Rows from block 3 of a small image diffusion model, named by matrix and row number. Rows with one number within an expert belong to one neuron, the router's apart. Each number is 500 + 40 x the weight over its row's rms, rounded and kept within 0 to 999. All counts start at 0. Numbers have three digits each.
Before each expert's rows are labels from the 100 images, of 14976 (inputs lightly noised), where the router gives the expert most weight on average: "colour at peak" is the nearest of a few named colours to the mean colour under the peak. Only what is clearly more common there than usual is listed. The data: aerial photos of the United States (SatlasPretrain).
# router: router (model.blocks.3.mlp.router.weight, 8x192), inputs 0-95
# up: expert up (model.blocks.3.mlp.up, 8x96x192), inputs 0-95
# down: expert down (model.blocks.3.mlp.down, 8x192x96, transposed), outputs 0-95

# expert 7
colour at peak: brown
router.7:589474478566472448519489519523542500452503440459503578540471512509511525449536530491496478412435500578510510488527480509532525469484562590486553503492515480562473414425485530495480487506485546509526402500516496435496517476538499483452507456535497490548448501439503480558544528491474535576
up.0:494537430489455532531470490509429601473538439487505464448403433573453466586475551567456473493494510519446431497508490545464557460532444549584435556581493502503493532477527442551491405502483470535455467435486466518498495463515548468503479496427530497437520545508484436477536506538496453554
down.0:544486485510473494463466497536491480540522536528513497509476529531501555434398465508426450469510497429467486504527527600502544554540462488490492513548518489466578494535536549507530529487471539495474553588497553549539455511489536469442457586454510485462456465571493471515416407516510509514
up.1:518529568504432479531529510516530462416494441477479551479482542433477468486563558513498562498465471561499519533497552497523497449497506501552545549439487485479568480504425511543452473521464447567493531423514501507540503544474487572474414513562485517602448452476441534593535439515495429516
down.1:455525465489524522440498479484528502486485592525534522530475543532482489533450430468505425473461510484498430520472537454489565459539499510418427450517525493514472509464542497444546540418498435467526517465470487491530502498498509511517503440459566514496484509483583525435468547483513539440
up.2:590499534507514505498465455528472509486435433410535452536498482553508561518417478561483505502443555462464439532426506491432518625404460444550493483437497442463506579551477570472463493508482481531563469532487485525451495480474540471481521552493496475469551504500510451486466527461532514500
down.2:476556488572505472466518534510507554464483543479485557456554505485433514472458484602445534489416544551482504509445476531510486483495459501487567445465445483531523518496502532560559433557494471540521451485503515519566560576569457471574425471519530497530500390458466478545522563536525469479
up.3:529501549541449530504502468508512458483410445546514505572499588467525528522458573503527496495498479599522533502470519486443424612475416468545540513447527470540466505487453481559462518511536516530533403527483514526495450513465491534534539495545529486521531490529466503462563502536509464529
down.3:520527491469485552491473490471552443479486506444553535555465515507486484574470400477513506568473491539473475442471506425543537466472540539436498450447546459549449488479465468539525505475546396454513508432501494468522535526528446549508483436507514500550479506447517518445461558457501458505
up.4:535496579539522496506560491498521496502451473534543509532500514468511485495500560524494494501446484570470532492459504477555480469482477443573478516429507457444480475502430507556498515572515464589526393472473481521518501441453453498523479454554440484526501518539429500519555495487512436558
down.4:452462534455525519503475522462533423477430581474483578496463543510500473551472439483568444519495541438450479437529555403539556427516528513385528522458537502545497496454479468401558493560538415471506493509442507461544540508568506518469506425543500496554520485543588543494517543503504428459
up.5:524513573525519460457476515480459455489494444485569481523525513473463496480455481512506466502466477449447467462465478498552489425458486502518497512485490489434401507477451537507464473516539475518513419515490470458484554477494512523575556493526480535545545485508492475507494486491496446484
down.5:509503537483476502435506523461493501480545568493488580484429505434476449554514503514502446495544459524503495493544532441512546462481517467482408445489549448521541507503463465520463454482542481432539506467521485480561532547448471575398480488500541567504538549556516511465516461530554477550
up.6:484543516556504532557496487492493459465467463472497461490442497479445493472521476583488509539517524471421449557514550442506497522514517530501509553469549523475484542558485547470540456581493505540482501500453498488498447611520445498483456551549506511464540518486571496515514424452481443449
down.6:527533406501477471535481547479474527451546549600572576516526576503495514496513407480459484528545586551466448555431530509489545503504486462552528508506477498503479536478446546544499479466429486533562539491471415524508533471427521450490453566506487444499507516450481418493512422519460508526
up.7:487444452490415485495458501566475529458538458469512517490445450426467474519545557572415514497513432466505459530603486475504549506555507553544553537440502557500508478483512480529510463517458522552458482436525470483419431469495486559501451518529574464482501500435556467503475438500524456569
down.7:509552423459516522485494481506509526549515518565443468542464506538494507544436409469489477519536510489519445488471556508494486501551478456479536535500528505426490435525520503435579557457470441428490515520548484547527518526504502414492522552426471537492445484465557516483443500490492506439
up.8:500484524515522471491518570478532516489512503460549480399513453505506457513521544552485469479455458502518498505528488490507599462507484570580492534490491553418497488433483465531517446512432450542467458416509459527470505495463515503515421558488445499477564495485562406508493444505512414507
down.8:526460440505556511458489511546498556495523589574498536469517521526473507476440471395486470455514502483463456535463507568500598499546502481448498466548517463506525468521538463505499514478585450458546562506540508532522500570541540504459481559444490519508469495491540533509469515549513499519
up.9:515442514489460459554482517513511498421481483464473493472437490452494491507582541563428515525502476489510519532538496506506489520516481532563547569431495520484538473458441502523522449539493519524469500449555505530497457527484459546466488527551528430530499485466524487546520412511500439526
down.9:487536412469552505449455468554526518545458561569498532513498485536449465543429406454520464516533508529485371453501535488478526507536501500459527449477461540533503451516508502490551541463493412479533548482486479480494497506456523505463463485422535491484501498440546491468482469474536507429
up.10:401459454494480519534481452471470515492540512492404405424476473528522523515508556474463532511425476498432502559561527543464480534496469469530518515546470585546484487536567514479475510507487526526486531494478534472468541494526535492486537507449512605494468530496591473515467560565516469443
down.10:472500507459580469553515499586520543526535520520507471480510470501498640490452470517431511438501456531445509513535449528530527577503477532504476529537455509522485486489574541482462551482471541541489536554484549548459474509471559456470451540448531515441511483520468475459466435560503628436
up.11:507492505507420510572476505501473524422513504462549480444472442460440470544546518555447467480481499481485419491515514495507565482495474521594504507481502509437464528472474495560492423510474509547466470412502469536481474493501521560496458520495550469470515523475552410520512468553526414562
down.11:536456427514542488439460496541496555499526524561491472516518539515530541485422437475460508537518544527499450526550576529495526519501485505451519477506493523473473455497498509476531520440476445430517592563525500542527511503495467461524503533396528456485505469540522513535416499544513526457
up.12:512482573546541525475489468489522446489445459534467553559569525536497495498462507473518505496456493561525520464438554460470473538477487391508525492511542459483471461516421491493498490566528504512569479533507450483488485456557541503505584495513454570480530556556421482459552602538508440563
down.12:458511562550510545496473538480534522399493558474520546461491506468487451490459477566577484495457543497491514508503530418573521455461553508463500476409504438518498487483436515515508442500607420507495445493449512443515493526547498570516458442548494520511556531543509474484537551462526477526
up.13:518563446474460553442539515496455464554502452562516475507504530600444512464452447481488500466508492496484466491492455494530525520517525506498462467546537486530472582491510519424472483519514538484517425541485454456438584472461610559487541507451524552481575485503440512445499488491591567446
down.13:550475577541526464500475540543484503464463550525508515477550483464452534439476559527484539506471500540532517500502466544523547483476478469497529468428515461541538465497464514562476418573511492550509451564493547575535533543501528555503493480550469420521421392541504571546521503483478513522
up.14:535440546550512563529505465463472448518440457519492443584546503560492499461544501504489462511447505541542499447459512535462545587436510464494546526463504493507445459445469475439436500573625554536535414506507513457546495490573532418532551490497467567512550564518452471471459490482546476528
down.14:542474522504506515501485544481454570465458508407568533464495470559422549536462465537491466527518546506477438534492470428499478541471506548504488515439511468532524529511457523534539432597529517507489455509430473469562447515534506542444501521487513443573542459465434534510499470454574486539
up.15:534489541538564524494496475515512511505446395518531502557558505564498503507447474492496477481438511522503520493435500509373444613459446460515475492479478444505439510531443500480479560513523515472523438558513485480509477494501482465566573487513527519504540515550449444501497554540494466592
down.15:490459558543533468490476545525501504423503586471512566524603476490413528482486469524521479503480503548490539510498527432542548457455514508518486469446546474552452504430445450520482508543548450523484478536456507451550562518505487590548439459522472466548570470553496530456536498503481527591

# expert 4
colour at peak: pink
router.4:623488506518541568486461569531473506429496500551465573487472453454474526529507538497496425507517520540567454455497581459536566460563468478442469464476502503454544479486528572492525520413479514498556505531459539558454522505584572488534516533494480506460431454471537470455491569444454417517
up.0:556488473461498537496460468566546504529469520568496515552452475459501441548484492481482525485545577427506478453493537495498504425505484451578535498526484501546456532598490515467597540411451441418462521475483440514469514553483485528480502534542493457454510516493499475440464541504483513490
down.0:456504521477484532496516493486529478488439496486472485465563596499604514510430475467557448469463494526541502469503541492519463482446496511470513506467487462506525509501473526573457532484511508516551463532581521539538527496492475455479566456581518544472460546564476558513511503481511493554
up.1:506503500490564532517488480520493499519495516487529485517546492559502466530406455469476422538512492564508457520521521447467454542529537415462428431521525509507388498540465495423514543499570457452561509551508474462459431523491493489559538471514538519499576553516558495434453507458486424515
down.1:586504494423466500450555585522555439500452561463486548503531530499556585449546484495548521485502505487478536436510463498585482430523494538508535519508492538474500519472476516450555504528504533527472478451453441503516557472481548524425487522540466536530480428498505474529502575440521456458
up.2:590554527509526502512487505516520508571458511543524496495463575519545507488517472455465509562560510571513447492476556466518461445507511419457474495478479473511492511529447496453535460453532516465524494543501483483511453519546486451578457543425428505551585509568469538481521559482511508442
down.2:568522551494464537559551514500523495495406549474476519496480462473512518522538507483512469561496488535510515502526497476522568444529493518484520523510463481462528520406485579570490473501477464527513423464463456440535562520445535559410511463560458569463459508481528448500529533511533471513
up.3:557458468466514501516477525590543540538481503570491502510522457525484530509514462513439495501537553436442454434553534557515554455518456500539479487501471483522457499569521524441555513460517439479408529424538478523536482496501479529523482571473473459472514505465519467454481536548499544502
down.3:518501555501513524482525512445491461463425523472472521491523509447544512531457482481547437490449547493501509470497515459467414502480516465418506484461517454473535460483458498525471529539552459498547451531495527527490527521507484478470552413541509526496513490521508538529520511489490487511
up.4:551467467462513532459559495513456551515425431465471477473492512569508469537525557559451480478461421473593526531514549564400600505497482423495558551588443533480491503488556575442533490501444507486501483451543531454385484512505473511491528539511480533544499525482503523471524588561540522522
down.4:514470528541529516512573507490547469549537519538445542543507515436541571546486504454576482474536543489485552471506455486490389459483494526492489527411552508547508465541439428498468550460523438494503516500402532549549463518500492520499491452526450519541470540557512563535481537497485526510
up.5:535518482467566535484523490495521510562506513541509478555496501541599550542448475448483539489509524523463394484505568474491496435520515522524434478531478468479428501508537536512606544465486488514515448471459412521521477481446471509493501524525484498478582548480481447468498564497515488517
down.5:503519603523458545533563476483519482507444508444421458484534500489523495496543573493533476477420522537522517527535445489511474528494542497445535510476530466465595457453458548499434479531504530506514431528459517491464534531505543461410514473617490614493415461460518500518507474476541477507
up.6:450454580528482483502464525507552450432457542465445553519506477515486497469515578508540516533426473523553487492564580494581478491508545482415499482453430499482513455493486496455534510576482470535539533500472581481484542517528508459540543468483490546468466479539474501554461527439486464485
down.6:525506518496497463414522564560463520501484479445524552504536472483535506441551430556453582522503536460456528505485547503531499465452541543447496470525543515471495500437488509394474489539494528482533537480519441490501519506509432464443409500517527495560515436546469488550455477489432504527
up.7:491446492499503492578475523520538489495423561499495503494428450556464515509549535500478529559514520440516494507522564545445572439504510529517556505461435594518535491500537501439518469507509464508411523448508538460487467487528513533490477576436470534488468456444563482476477532506527480523
down.7:527443489485504463470523495546561458497474486528480543467531552531594476477502488525519499486479560467538582540465560476486434507464549491517537389522550526533524450474467478495481472477474455451546547567532519494556512485580493488464547435493454482503426535510544558497485546495443537514
up.8:502541482492461481471469476503481468502487483483510498588460497458496502534669567561527531458548508414491565493474576556519493524463465557602551547481531524561502529563476404584510512485466459516505559469468525480501509489497539529522544543539481527500471532559483524516494533506534528516
down.8:513449486484524546501511429540534559464563437544479537538492438528514548468469411514456453545443536427558573480535600458523489515502532441458464498497529509457473490506524514475510542476518539486545524492509549547487480476574519464423575414477489523455509481563480503488504505570454439508
up.9:508450458544480486504479504536520478497511507554511496575477500544460510489544489542565540496590488460486529474425576534498513516500447514556552559522493547505477515464566437569524537429532495489440552489448489496506494512497571515487493484525498457462502481570521468518502494493525488532
down.9:480487487471485469592557535446545488509498486502479492562548446507518515448499426532481465467436537439556553509486531494484483508455443510486437462482560473541454436502499514428436510483528557474536552533578508496527444400517522490461558507470492490521507528525475532524461490530457491496
up.10:543467511514488476554457516507450469497497541502454430425469460514494573464585546497468531502496433471450507589564540514464549563489477591539443471503504519525484508478501547513501479485536522524446542510512562420527501467491539505447486550476488539477461499479464550543504488530522570473
down.10:460418476478455448492468458551542550581534552494479538486489505541473520475521478569475473528507498457488493502473510492554453517527527551487452538494491553546470484465576486481480489486551460472480468520553490465557488511526436491539464478431461479504488468521559607516394499462473571444
up.11:546529556491593559469452614552507475529485546557605566510559540493522512479458481479443489524530534571487482505410477423574499465504491504475481459465537457498503500568507554438451470519564456448514460530440517509467437470489538520519571433475503408469551512529522563496512526467462462446
down.11:527527543477493595492548508497481495481446509501517558536457493506504496522488495506559491496511524543468514464530473478578530446502472431479492500563512507515497543459412539510509493556469526530506426484463417471539583567465489520478485541536438579512531485432465453509603505488519456472
up.12:531436455421528538506448534551482603512524484556485468469468486608491501486495471518427469479492530481459456519513532550396572535524486482517447476526456542533434519488485544432505547446506482464421522494565536510505468483581499570507521549377506490454490478494516529486518533551474541465
down.12:525412522547514494489507503501487480473466490498503512474530515468607513461464484522556487496427572511527533499511504451500413525495533488424558492447533454467527491511484525454498537532512437511515541549474553521484521558579470516528505416530527529543511432522522567534489479447480476434
up.13:504403513494445488486539488504526493494454548514487534447463476511445526459520498490508511499497505446415520508518495565522566442477437526510492473504465487559451522488532491486537551474487523508435573527526532466556462528548539532411489508445497538462490490510475481479433532490560507509
down.13:486452582517567450538512426582531495516490480539458467463503555466475550477493500521465484480522518540535504523505534453486444500478540512463440516507527460504495475531495499462438487537543455496475522580567550503481502551530452500499545540519439466504450504541505610536470497422445526527
up.14:510487426465500515481403560592501572498510485553521559505514489539520519519494462531416533450536541460454462466462538552480560469550470502554522547483473490596463537543507539476549528396498484495479526455542472562468510476559477543478474570461468445469492488484519466500492515574489497497
down.14:551459557499534531468539517393484426496494547530471531488579550526560493474468466443551474508455542514514598440477467460488455490457530470476509535468497435475524504474463519506433527582555490503534517534478518478542487557538463495493539475571497528533543491559512552578517482481460455488
up.15:524541582534556516496472536487516481514510479528532535514554485447467484532461543465489409535479530543569507400506513440508570481489482471473477445492449465437543492521509509464454514485524493529546467528454499494444502453503584492594506451519429444467523516515554508461537565459453441422
down.15:531540514516491509486510548561490530520445527470547609517513490466467543508566419551479574497523510496409506546447503465489472426447498497551482543498523422545450524545445434465532491518536531522502507479468410444580559547503424560507460518514518501523535474497453520464532514500529504524

# expert 6
colour at peak: black
router.6:534564462456449528507521480458529445585461505547474468529509531459533481547493459479515477491531523617528433499532512331507416435478490498455531499486525496489506431453526449500519498509502449492496459459470427400541474506504476451457477474515403490535482531460501521551450524540499476471
up.0:554483487430432529560460498546517495555585534521520523465515463522504512531477494489444487539552505497462462497527471460503576529586472546525530503509504545556508504486528448465411542472462433519464508495520489477395447517424570470493475514444564464452491497496531517425459492549504540439
down.0:400579527529431445479499511456464471456501492536474554532517514463538560501502545535518477525421439539532476508523470494561491520502537505482478446491538453530441435498457458489521506524545573517610531461480528470470545462555530463438473498517522542534460517538432451524477503496545476566
up.1:490569473607512522461545508556507525530596468519541587492505539478456568465435466439420506462505509491514492515540476473534495539528545495452414469503510470550431566541537563488453484507482567515515457543448483421443467489494469483485460510472496487474587498427512424485545518450561517482
down.1:456492553529438439472526495483488466488479472523459516471452534407528506503469568529564519533440458506532460556602504478564483464531514510515584523500487510465548462441521554564486458480409460539519546528429522538507495541515544483464497500511455530504511528560480496569532469509551501427
up.2:556547604494506535473540512467465463482558491495497511504480478553513569467439521514505418503507514524483454497473470448521504510412547470467405479506508475537448511499500587467438452470477566566513461582479486431516542445468547471467540443567456556516571486538435503457544519497542457538
down.2:453495460535439403477510519477524473478555527459522526533456498470444545514559522518577562518484531501472521582532504487564504443524533556468481486540433521515547455430542464505460501514473518497507565504459493478505544478487555480509521544478415497585507514525476486563539550502464528474
up.3:486488559482480381531484563503481485470492540503471598418532516440499478504544479444499501571476494517562481510531539535494501538502541460554544447453519549534582440521528495502525491557455600519443549524526495522590445535541488462491474506427474484575471460516452598555457495538490561504
down.3:467556569487549504485548460537493521558520541563484461504508415507558529499353472448413439493497576500488541456526455497493502523573469445469474559512478462481509458540527545539495511469536454513510419554521505545565505553501507486454549509541492504490543485515511448434525481428487472439
up.4:533455421471492505464513470567572449484504529515544511536536509468433475469546546508552536559515525458475524483511483442495496439541432537486531533463548509524491505478499396549556539534513433567492421449475470501494490489474523568499477549508535420475466487506562475530522529551497490432
down.4:554504506540549494485498512515435540477518528582471502467505515537532557457500494508468470519471477539439444499546376497455499464530488442499460433503503431502447472468471523528434498413448555424532519512496584488477510415485576513493536484541533505475476540484550494478490505451511491533
up.5:533464489457585439495466551580546493499503491471516531605633509594485500498582422521514523489541529447511531487449535493457533534438536564543540462410488494488528510501507500479553493485491461481444555486505490495535561454559467530564493506553500497503484514432492555499495527534457462505
down.5:580522479564593511510468527494512496498557524591595509532524487491430511500426475525376463488514553504475446509511440542492579452496504438525424490491493480544490474461541507507476544441465527431558463502523441525552505486414516484569473505476453419479498462470563545415534479486533506548
up.6:483513479490473470499521512553484489526476475560405493526464474498459501501526530496513517465479535506511565537480441575484455520563367432517527589458476513496512498575504598605467545505541551525427433481514537537560493488448508510459515564492487491460432480506547498514547477520591555508
down.6:519546512543461496494514497518521568508496460523495444412531523529471528443568540506446492514435488532474464541506393517449474509519477437496483412488559459577529514488498501565471433548500463477535456558459478466503469493523466499563476489488511462510501455522424528468420473421542530530
up.7:575547432548479464486510511481558522572529484549557559494529499529496481453440478453432550491478564494513487451559467461542472489519524482418426508493471439551484546549534563445475487490483522521519453488483449497439495506429437500507486524456422465484594521459537444465499506503482530488
down.7:505514525520451480479520501453466509451516536545504473475389550458487535505514572508533505493504423546533486527572490484566451505508485533564484509497530492480575453484492462547415480440395464479507481529422520504484495465509601487482483490503451536488537489543435472572550471486556523438
up.8:429583468520515466435510517523494455526448431466419557585531513445542499474454434519475546479489556515498503494494593513549449505477515493530551489457481561394492500614491530394493521540515518457602497518517524470545473500580456466424505513561489514564499449457484560559536482479416508490
down.8:562470563454469501524498471557482535509488485508465488517519476482499578498482524539515485482567521509476478501499410507516580535532491468523501516430439560557515547586468523532483565461464484503434472420478508536503539492503563472577431477428473471437415494400504508563476489560453528455
up.9:588459503423472477487497520537510461553584522505516524453549512546522490505495489515519485519580523465459488487544474497480490502546549571523566492474540593561488472477559434452498547471482477500487483520507462431422405489432485461517459527461576485516509488514560516465479529575526567462
down.9:446581520570521469447488566463445488428444611507496535563453507489500553560445514518521420515421473545525492462565408497586479467464500493459416519523518495494478494460494435536457548488490537479539486418471498462507518464532565444454528442543535529495471519472445449484467462504535493583
up.10:420536483494457468482496533490463539495506508540486419501479560442480522538496551533540534466549452458559518510541517543479454554551480509515504510539476526478494482545476542517462527480436543490588520552421578569518445538520526488487535520419491515532521466463475462534539485426565512495
down.10:531531490501533585493478503568529488464425494466442472484535492517468489563524470514508491421480460430484476538507491476542534509523565566438508495441514568528455593513505584518540479474589445530479473492509508419491471661489507463490530458514543540506481441486525547491508511474550533464
up.11:550512504418406550557506459468564461517507501516504492479462501555488506550512580485505523522531491520460501431594534541539551492543438496520541596446482536562532454451549426511549558478502473499397485476554534479498457487478559468446493502486540460494468458554468495502466518541500518465
down.11:435534520533491551473564479463449513456488485445489461511482477467525580478487477519480440476475432547481467462512390500530473450499474492446452441496546475524471470552486537537422511530525548480593422429495527468441463465546525460513531465501495521535467469464488514481467479460481446517
up.12:475471513517450488490513491466536515550506513510474540508537523479563504534477484564513528559502506478455495497549533442521460486495544567528482494428519510510463459502462460415549476575529476516484546541574472408525422526501466468444477471532607541578562491507485505476436486531578546457
down.12:417482588533522524502506538500465576566464458506499491597408456541456532526433479574494455477446497576561522483471486472481531538538463471510475462534522511557480516583467418557509503460482499530534416477476498525485473463478573455474526470553513497530455468445519546491533503524469540513
up.13:524499494462552542497493542522544466518446509535514569542510472547529484545487496534481535508510543403484497433463607472542545454528537478515466525428506423533489504558407527528605457528571419494469464459523461474517501530468443572464463553569454478448556535517452507511490439541554499491
down.13:523568465512517443477496532488444544545536475570484513499406560495525578468453545491466490460458496559496497509513453505519469505508494464553479490530462516554511539551483548510446494414395555518541467420470533509462514408493590492476492466483403504586525459483460474488547494521506564505
up.14:500477525486460541498493523489564464548484479533405459499478513498530507524486486480478486499543436514457417466591601502473489429494528495471556495466504577422494431480507468357514487579544513563516491505556451425521429486540547432436493458493514534531443463553454546512425499490525500422
down.14:584529508425499493463554542502492501504479481467482531552464443568502486498404499558507417543508487500439504455469468461519589454469554487545504493429596431546465517554445450556470531464498509526521433482512497500476610521538536488556470427475473526533492463432511547475509497456469486531
up.15:479593481510430483489473450509521519549520480504504438508499440479478586463502457484532534504505442491406444497535510486462460549468490557466490544472524581424455493514565471459514546571497503526530510535555500476483486460499496478474530558535539518472553476546455549476449451522566495491
down.15:504430528430535448413511508532533484452474512490443512475474435505466519478507481485595459481501481524482488519464506536578513454557537448521446508578499460527510501482390420529477524447495437464507390439456501508530539465512546538550493490505479526465452453497504499463495502515519481490

# expert 1
colour at peak: grey
router.1:427550468509536529497546454461552458482435539472462503575537484523529517594430485447631490520559520474526436473492508498569484506507498501461498492472467520528532467449531461424507532455489516428487572469511489484570466532531474484538457495503470542574482457527481543500437465455501499435
up.0:500512536505424554500505433554511478481438505471492468516441441510462517540587529534530520517528476465472464466496485514512559527515497489516514569420511515530549524485469468474547420548433483578440491465544537500469529551475493478488458550503521542445393466482435496496460513525541483510
down.0:485556485516448492450464469439492590515601514507533445544537413464512437453428512432515510446479483487533516480503520450490479528505452479564489473592474461492483552446517537550480497394501490528505475539557469557545473502460527527529516534485466540442558531468496448464518440570495588527
up.1:474514499505506476545476478440481476503471456489457451496455489518563528513447528487483453413443503513513518483535500540496440534458475481516510499568443532493520482550553528463466576504492553488522535465522563496444452417559606521532538465506515551437539521469458476515512579495434480442
down.1:575469425421496524529505519519434491521495417522525411458472530582534465464529457564541462509566528493465500464433488508431521489544452439538572497547489499503514564531495499486507445463509436496451475502484452500502430515447490576565555511464538406415493485476541536439428427554519549459
up.2:507421506448504489546452491502591473488474484503526485452474498582499484546464490474526435449445464502423491450507469562480507452470495497542554528483452526545509436523462506480472554470562499491477559444554573442494500400487529560556551436504531480512483426534469555475539536486471454459
down.2:455551526522530533476430532512487530488592519530574547512437414457459539521464518569520477511543484493444480501442513541478563488576459511588506515552462531512466568444521495519534484509491500552477462443480493509497402505557525522518512511550542417520508445514422513472494567531457518527
up.3:496469511473530482533484534511466496496485505472506506501491484513416511487544483523543486542479505471493508466444507607467488521518531483548561452500494496470579489547458526571562549553433548515512522535505499598495502635475547467463469516469498489474447482473510460559445578558476459533
down.3:491466559513549473507493484428536544532595537493507482477428415458487458484518534510573504478506415486511425473515496463504515452492519518460527438554538543498507463453523480541551409428497474540478529498537526566516497533467498499540486474518496491500514467500416561466495421498549560501
up.4:469533476491473486495471509459453478504500500468523507443507569463477504587461495508488494511482476503556474521515506475555439551516544486551565484520510541467528552496485500450486486484471565402514545555527455517519517585564556489471502481456513479525427530549527419528400482439467507537
down.4:521547512489537511477493502462497502498544499496494516486471501455533443514577629461482509464492545471519486478551494488504479493427515427498510511404524446587530452525511483570494453513525503501537527470524581513519442459518486515537514467492505515546501505458455562501538447555495485503
up.5:523448480498528524472510567448564471452491463494605508493406503540450481461450482534535485423458578462477552513461528539523516496472423507552510563471464472566569533443530601445426528459569487468468459482500526442516480510523534557505508463521492474503501465518513541533544470511509421552
down.5:457498512518502481478401512504517450473536494479507567491497469510452477578469526534473523411468443481469440508443524576540592474464465528565509500532473499493405546483434461518568437530504557546470497458508529520469419488462537501461523494500551475519483511544458442463517501495565467576
up.6:516535526525431521465531500460546478527480482514506485485457507508471570573427472507573462447433527503519507506527473471539506516505491465446471520472453590521529472474582552419503566468475537560473466471479479490527499553499530546521467442479520579472556475467458499564537481491569530496
down.6:527531494482466537497505514569502553518513532493483553554476483482464510512539503483530463516483530468462408495491488532491474501496447441553544471481555489558429500485488438534517519474388567570531516455535513592510524493544527509488471535536558553471508516436489453415428567511518488521
up.7:532535524490543468528495557507512544454491455461549506557549544476509478527573486459514517518542487531558520543490555480474435508426445501450486510484547498451516500544521507549562467497507431482529463506480483509555553557487415564513531516525462452557518499493448560516517436462537524502
down.7:572545505498463447438490548545509491527462523496450524462475516450476539485567557517490530411485503484527513543582523524547478465473521551521504517553505601549566507482592522438482440547497556540516506504513541511502516508530548431446424501449503477576457433508480487549514454464497558457
up.8:490463506542548506447473481500535473486401467572479446501480491497548439420497508503513534450480516512477492476589518547488550427424492467479499549483445463537529420535451544484498526508556461457478509450459512504538476435524488519461438441560410491520476463519442579618503448502465460528
down.8:595532547480546522535462529500438544554518486517454473466493508473530510506453453535512467514522540380464496585459491478459503516561499521537484540580493513581487578495456580498555477540468549513510518479461520518470510517456467453421542562430499517484484488467564449444413476451498454510
up.9:481493524570433463487484463505419467431478536469436538462479491526477584561485489570499534452470535545427502558504475509493489528501527465483471502487511561533489555423479525499477487504519571502536512460504560505505510616538525540504506489567581525520531512562472546552565439471519513501
down.9:454520487526520554490587468479490503493491425523490553557499475461560438474533520474467523489465543529493477494491530476503485528461461375492524487453511380522472452548445482540503519520524490522547466481519547516579502464529570537498434486592505468494527439457490527424513560473476524468
up.10:442518506542423472503517472460533426517547515398445466420472514525541511468497534469603483434498467460450486467499472498505480495487501512518455547561482476447522482504489536431418551469464508521539581476504501516456489460454583504553474478480563513467546484546455509503496498457463510417
down.10:457518438458460548511467466472432532500559524572617478537465557430497555507503490562493457517567521452447465517472468521489505534533518473619499443574502526556528557418491539563503508436480498461517470479499527467496456552468501485523546526495470485440483527535569511470497422537500549530
up.11:544560496555554474445548577536446558531538467524506497548527554506518520451507466467524505459546527500481470532517449433497449464508426539453412514516563488537516557554547516545477474450498470508545419529441489515494458508449510503573510523486527478546584445490445513478507460465560539485
down.11:537458493512521506513521514508568462513405528465423534520469572494524505457564496480503533494473562425520515481557546522502501515528586484474516511507521564496545495477561499432546470551504562494539555476452480513514572461544510398454490524476480502540457460454590497495391509478436520481
up.12:499504457536458498525458469388413518513546444441549467480520511440489501479485488486515484543556464502502520605519453465467545562485551524509499490536540522494511560432480514438472433495457650459515588530532460473514517548557518401497499525510492556492481548539499517482480508500503542563
down.12:508513544494500536539534439522568515530465477529425504590492530511487473549508576402504521451488481603546477486521599536484468477465516387424558488473501486548526486507489501471503553497543468497597553543540549538533520500470510539507487443569489545504513452506438583497449439490463497485
up.13:556542530529570507443480529551523505542520521501566520598574531498567562483483434452513519447543537460478483501490503465462427513483448489502492452518517469544438546544518536449524561468497512427560522558503486531489489485525476470598512523488553524550556475517465518468472505448514496452
down.13:513483486435500562546512431496527486522431508481459501534443520569630471529537490479507468543499541502537515522569585457519514451538561477440512514509550557511497477430507460450507525480555492451476517497501506453516495527485488449468519502516468556489447569541581476467384474471444508514
up.14:513495482510475573548480423486558463453451485426492473502468433525470494543536503457515521527498501416467449504441477534495505497471496507520527567441417522483537497521497461467583537557473440524481543474541481503442487511465512472532528582489504520525443494506444491499405567499513441493
down.14:444533523477504489467430511498511556487599520437471441511523510471500474494500500470498460473507425460508507531503542476490489514489511495517468387580471524509521553392551479545424441431490450533479522497553534510539422507482485498544478526507454560490487519496507435460490395587514619482
up.15:543560467521472508410555531522467568533541471514518495572566498528488510429493458458484517506513507461492478533478428451433467513514402470437438473476552434547501541547508462540466523456509455459506433508482495515452493500519490509590502498526514491506556488502469545494520476452585607464
down.15:580509526443529513504535496532507496489431495486423580525472550537554550458599483535532535477488580532516477520577534554500491440507618491474535537522527524488539491513534473459493484515513513503511559502469458513580575442513472439454430552545471538554437444527536541518407520442430490493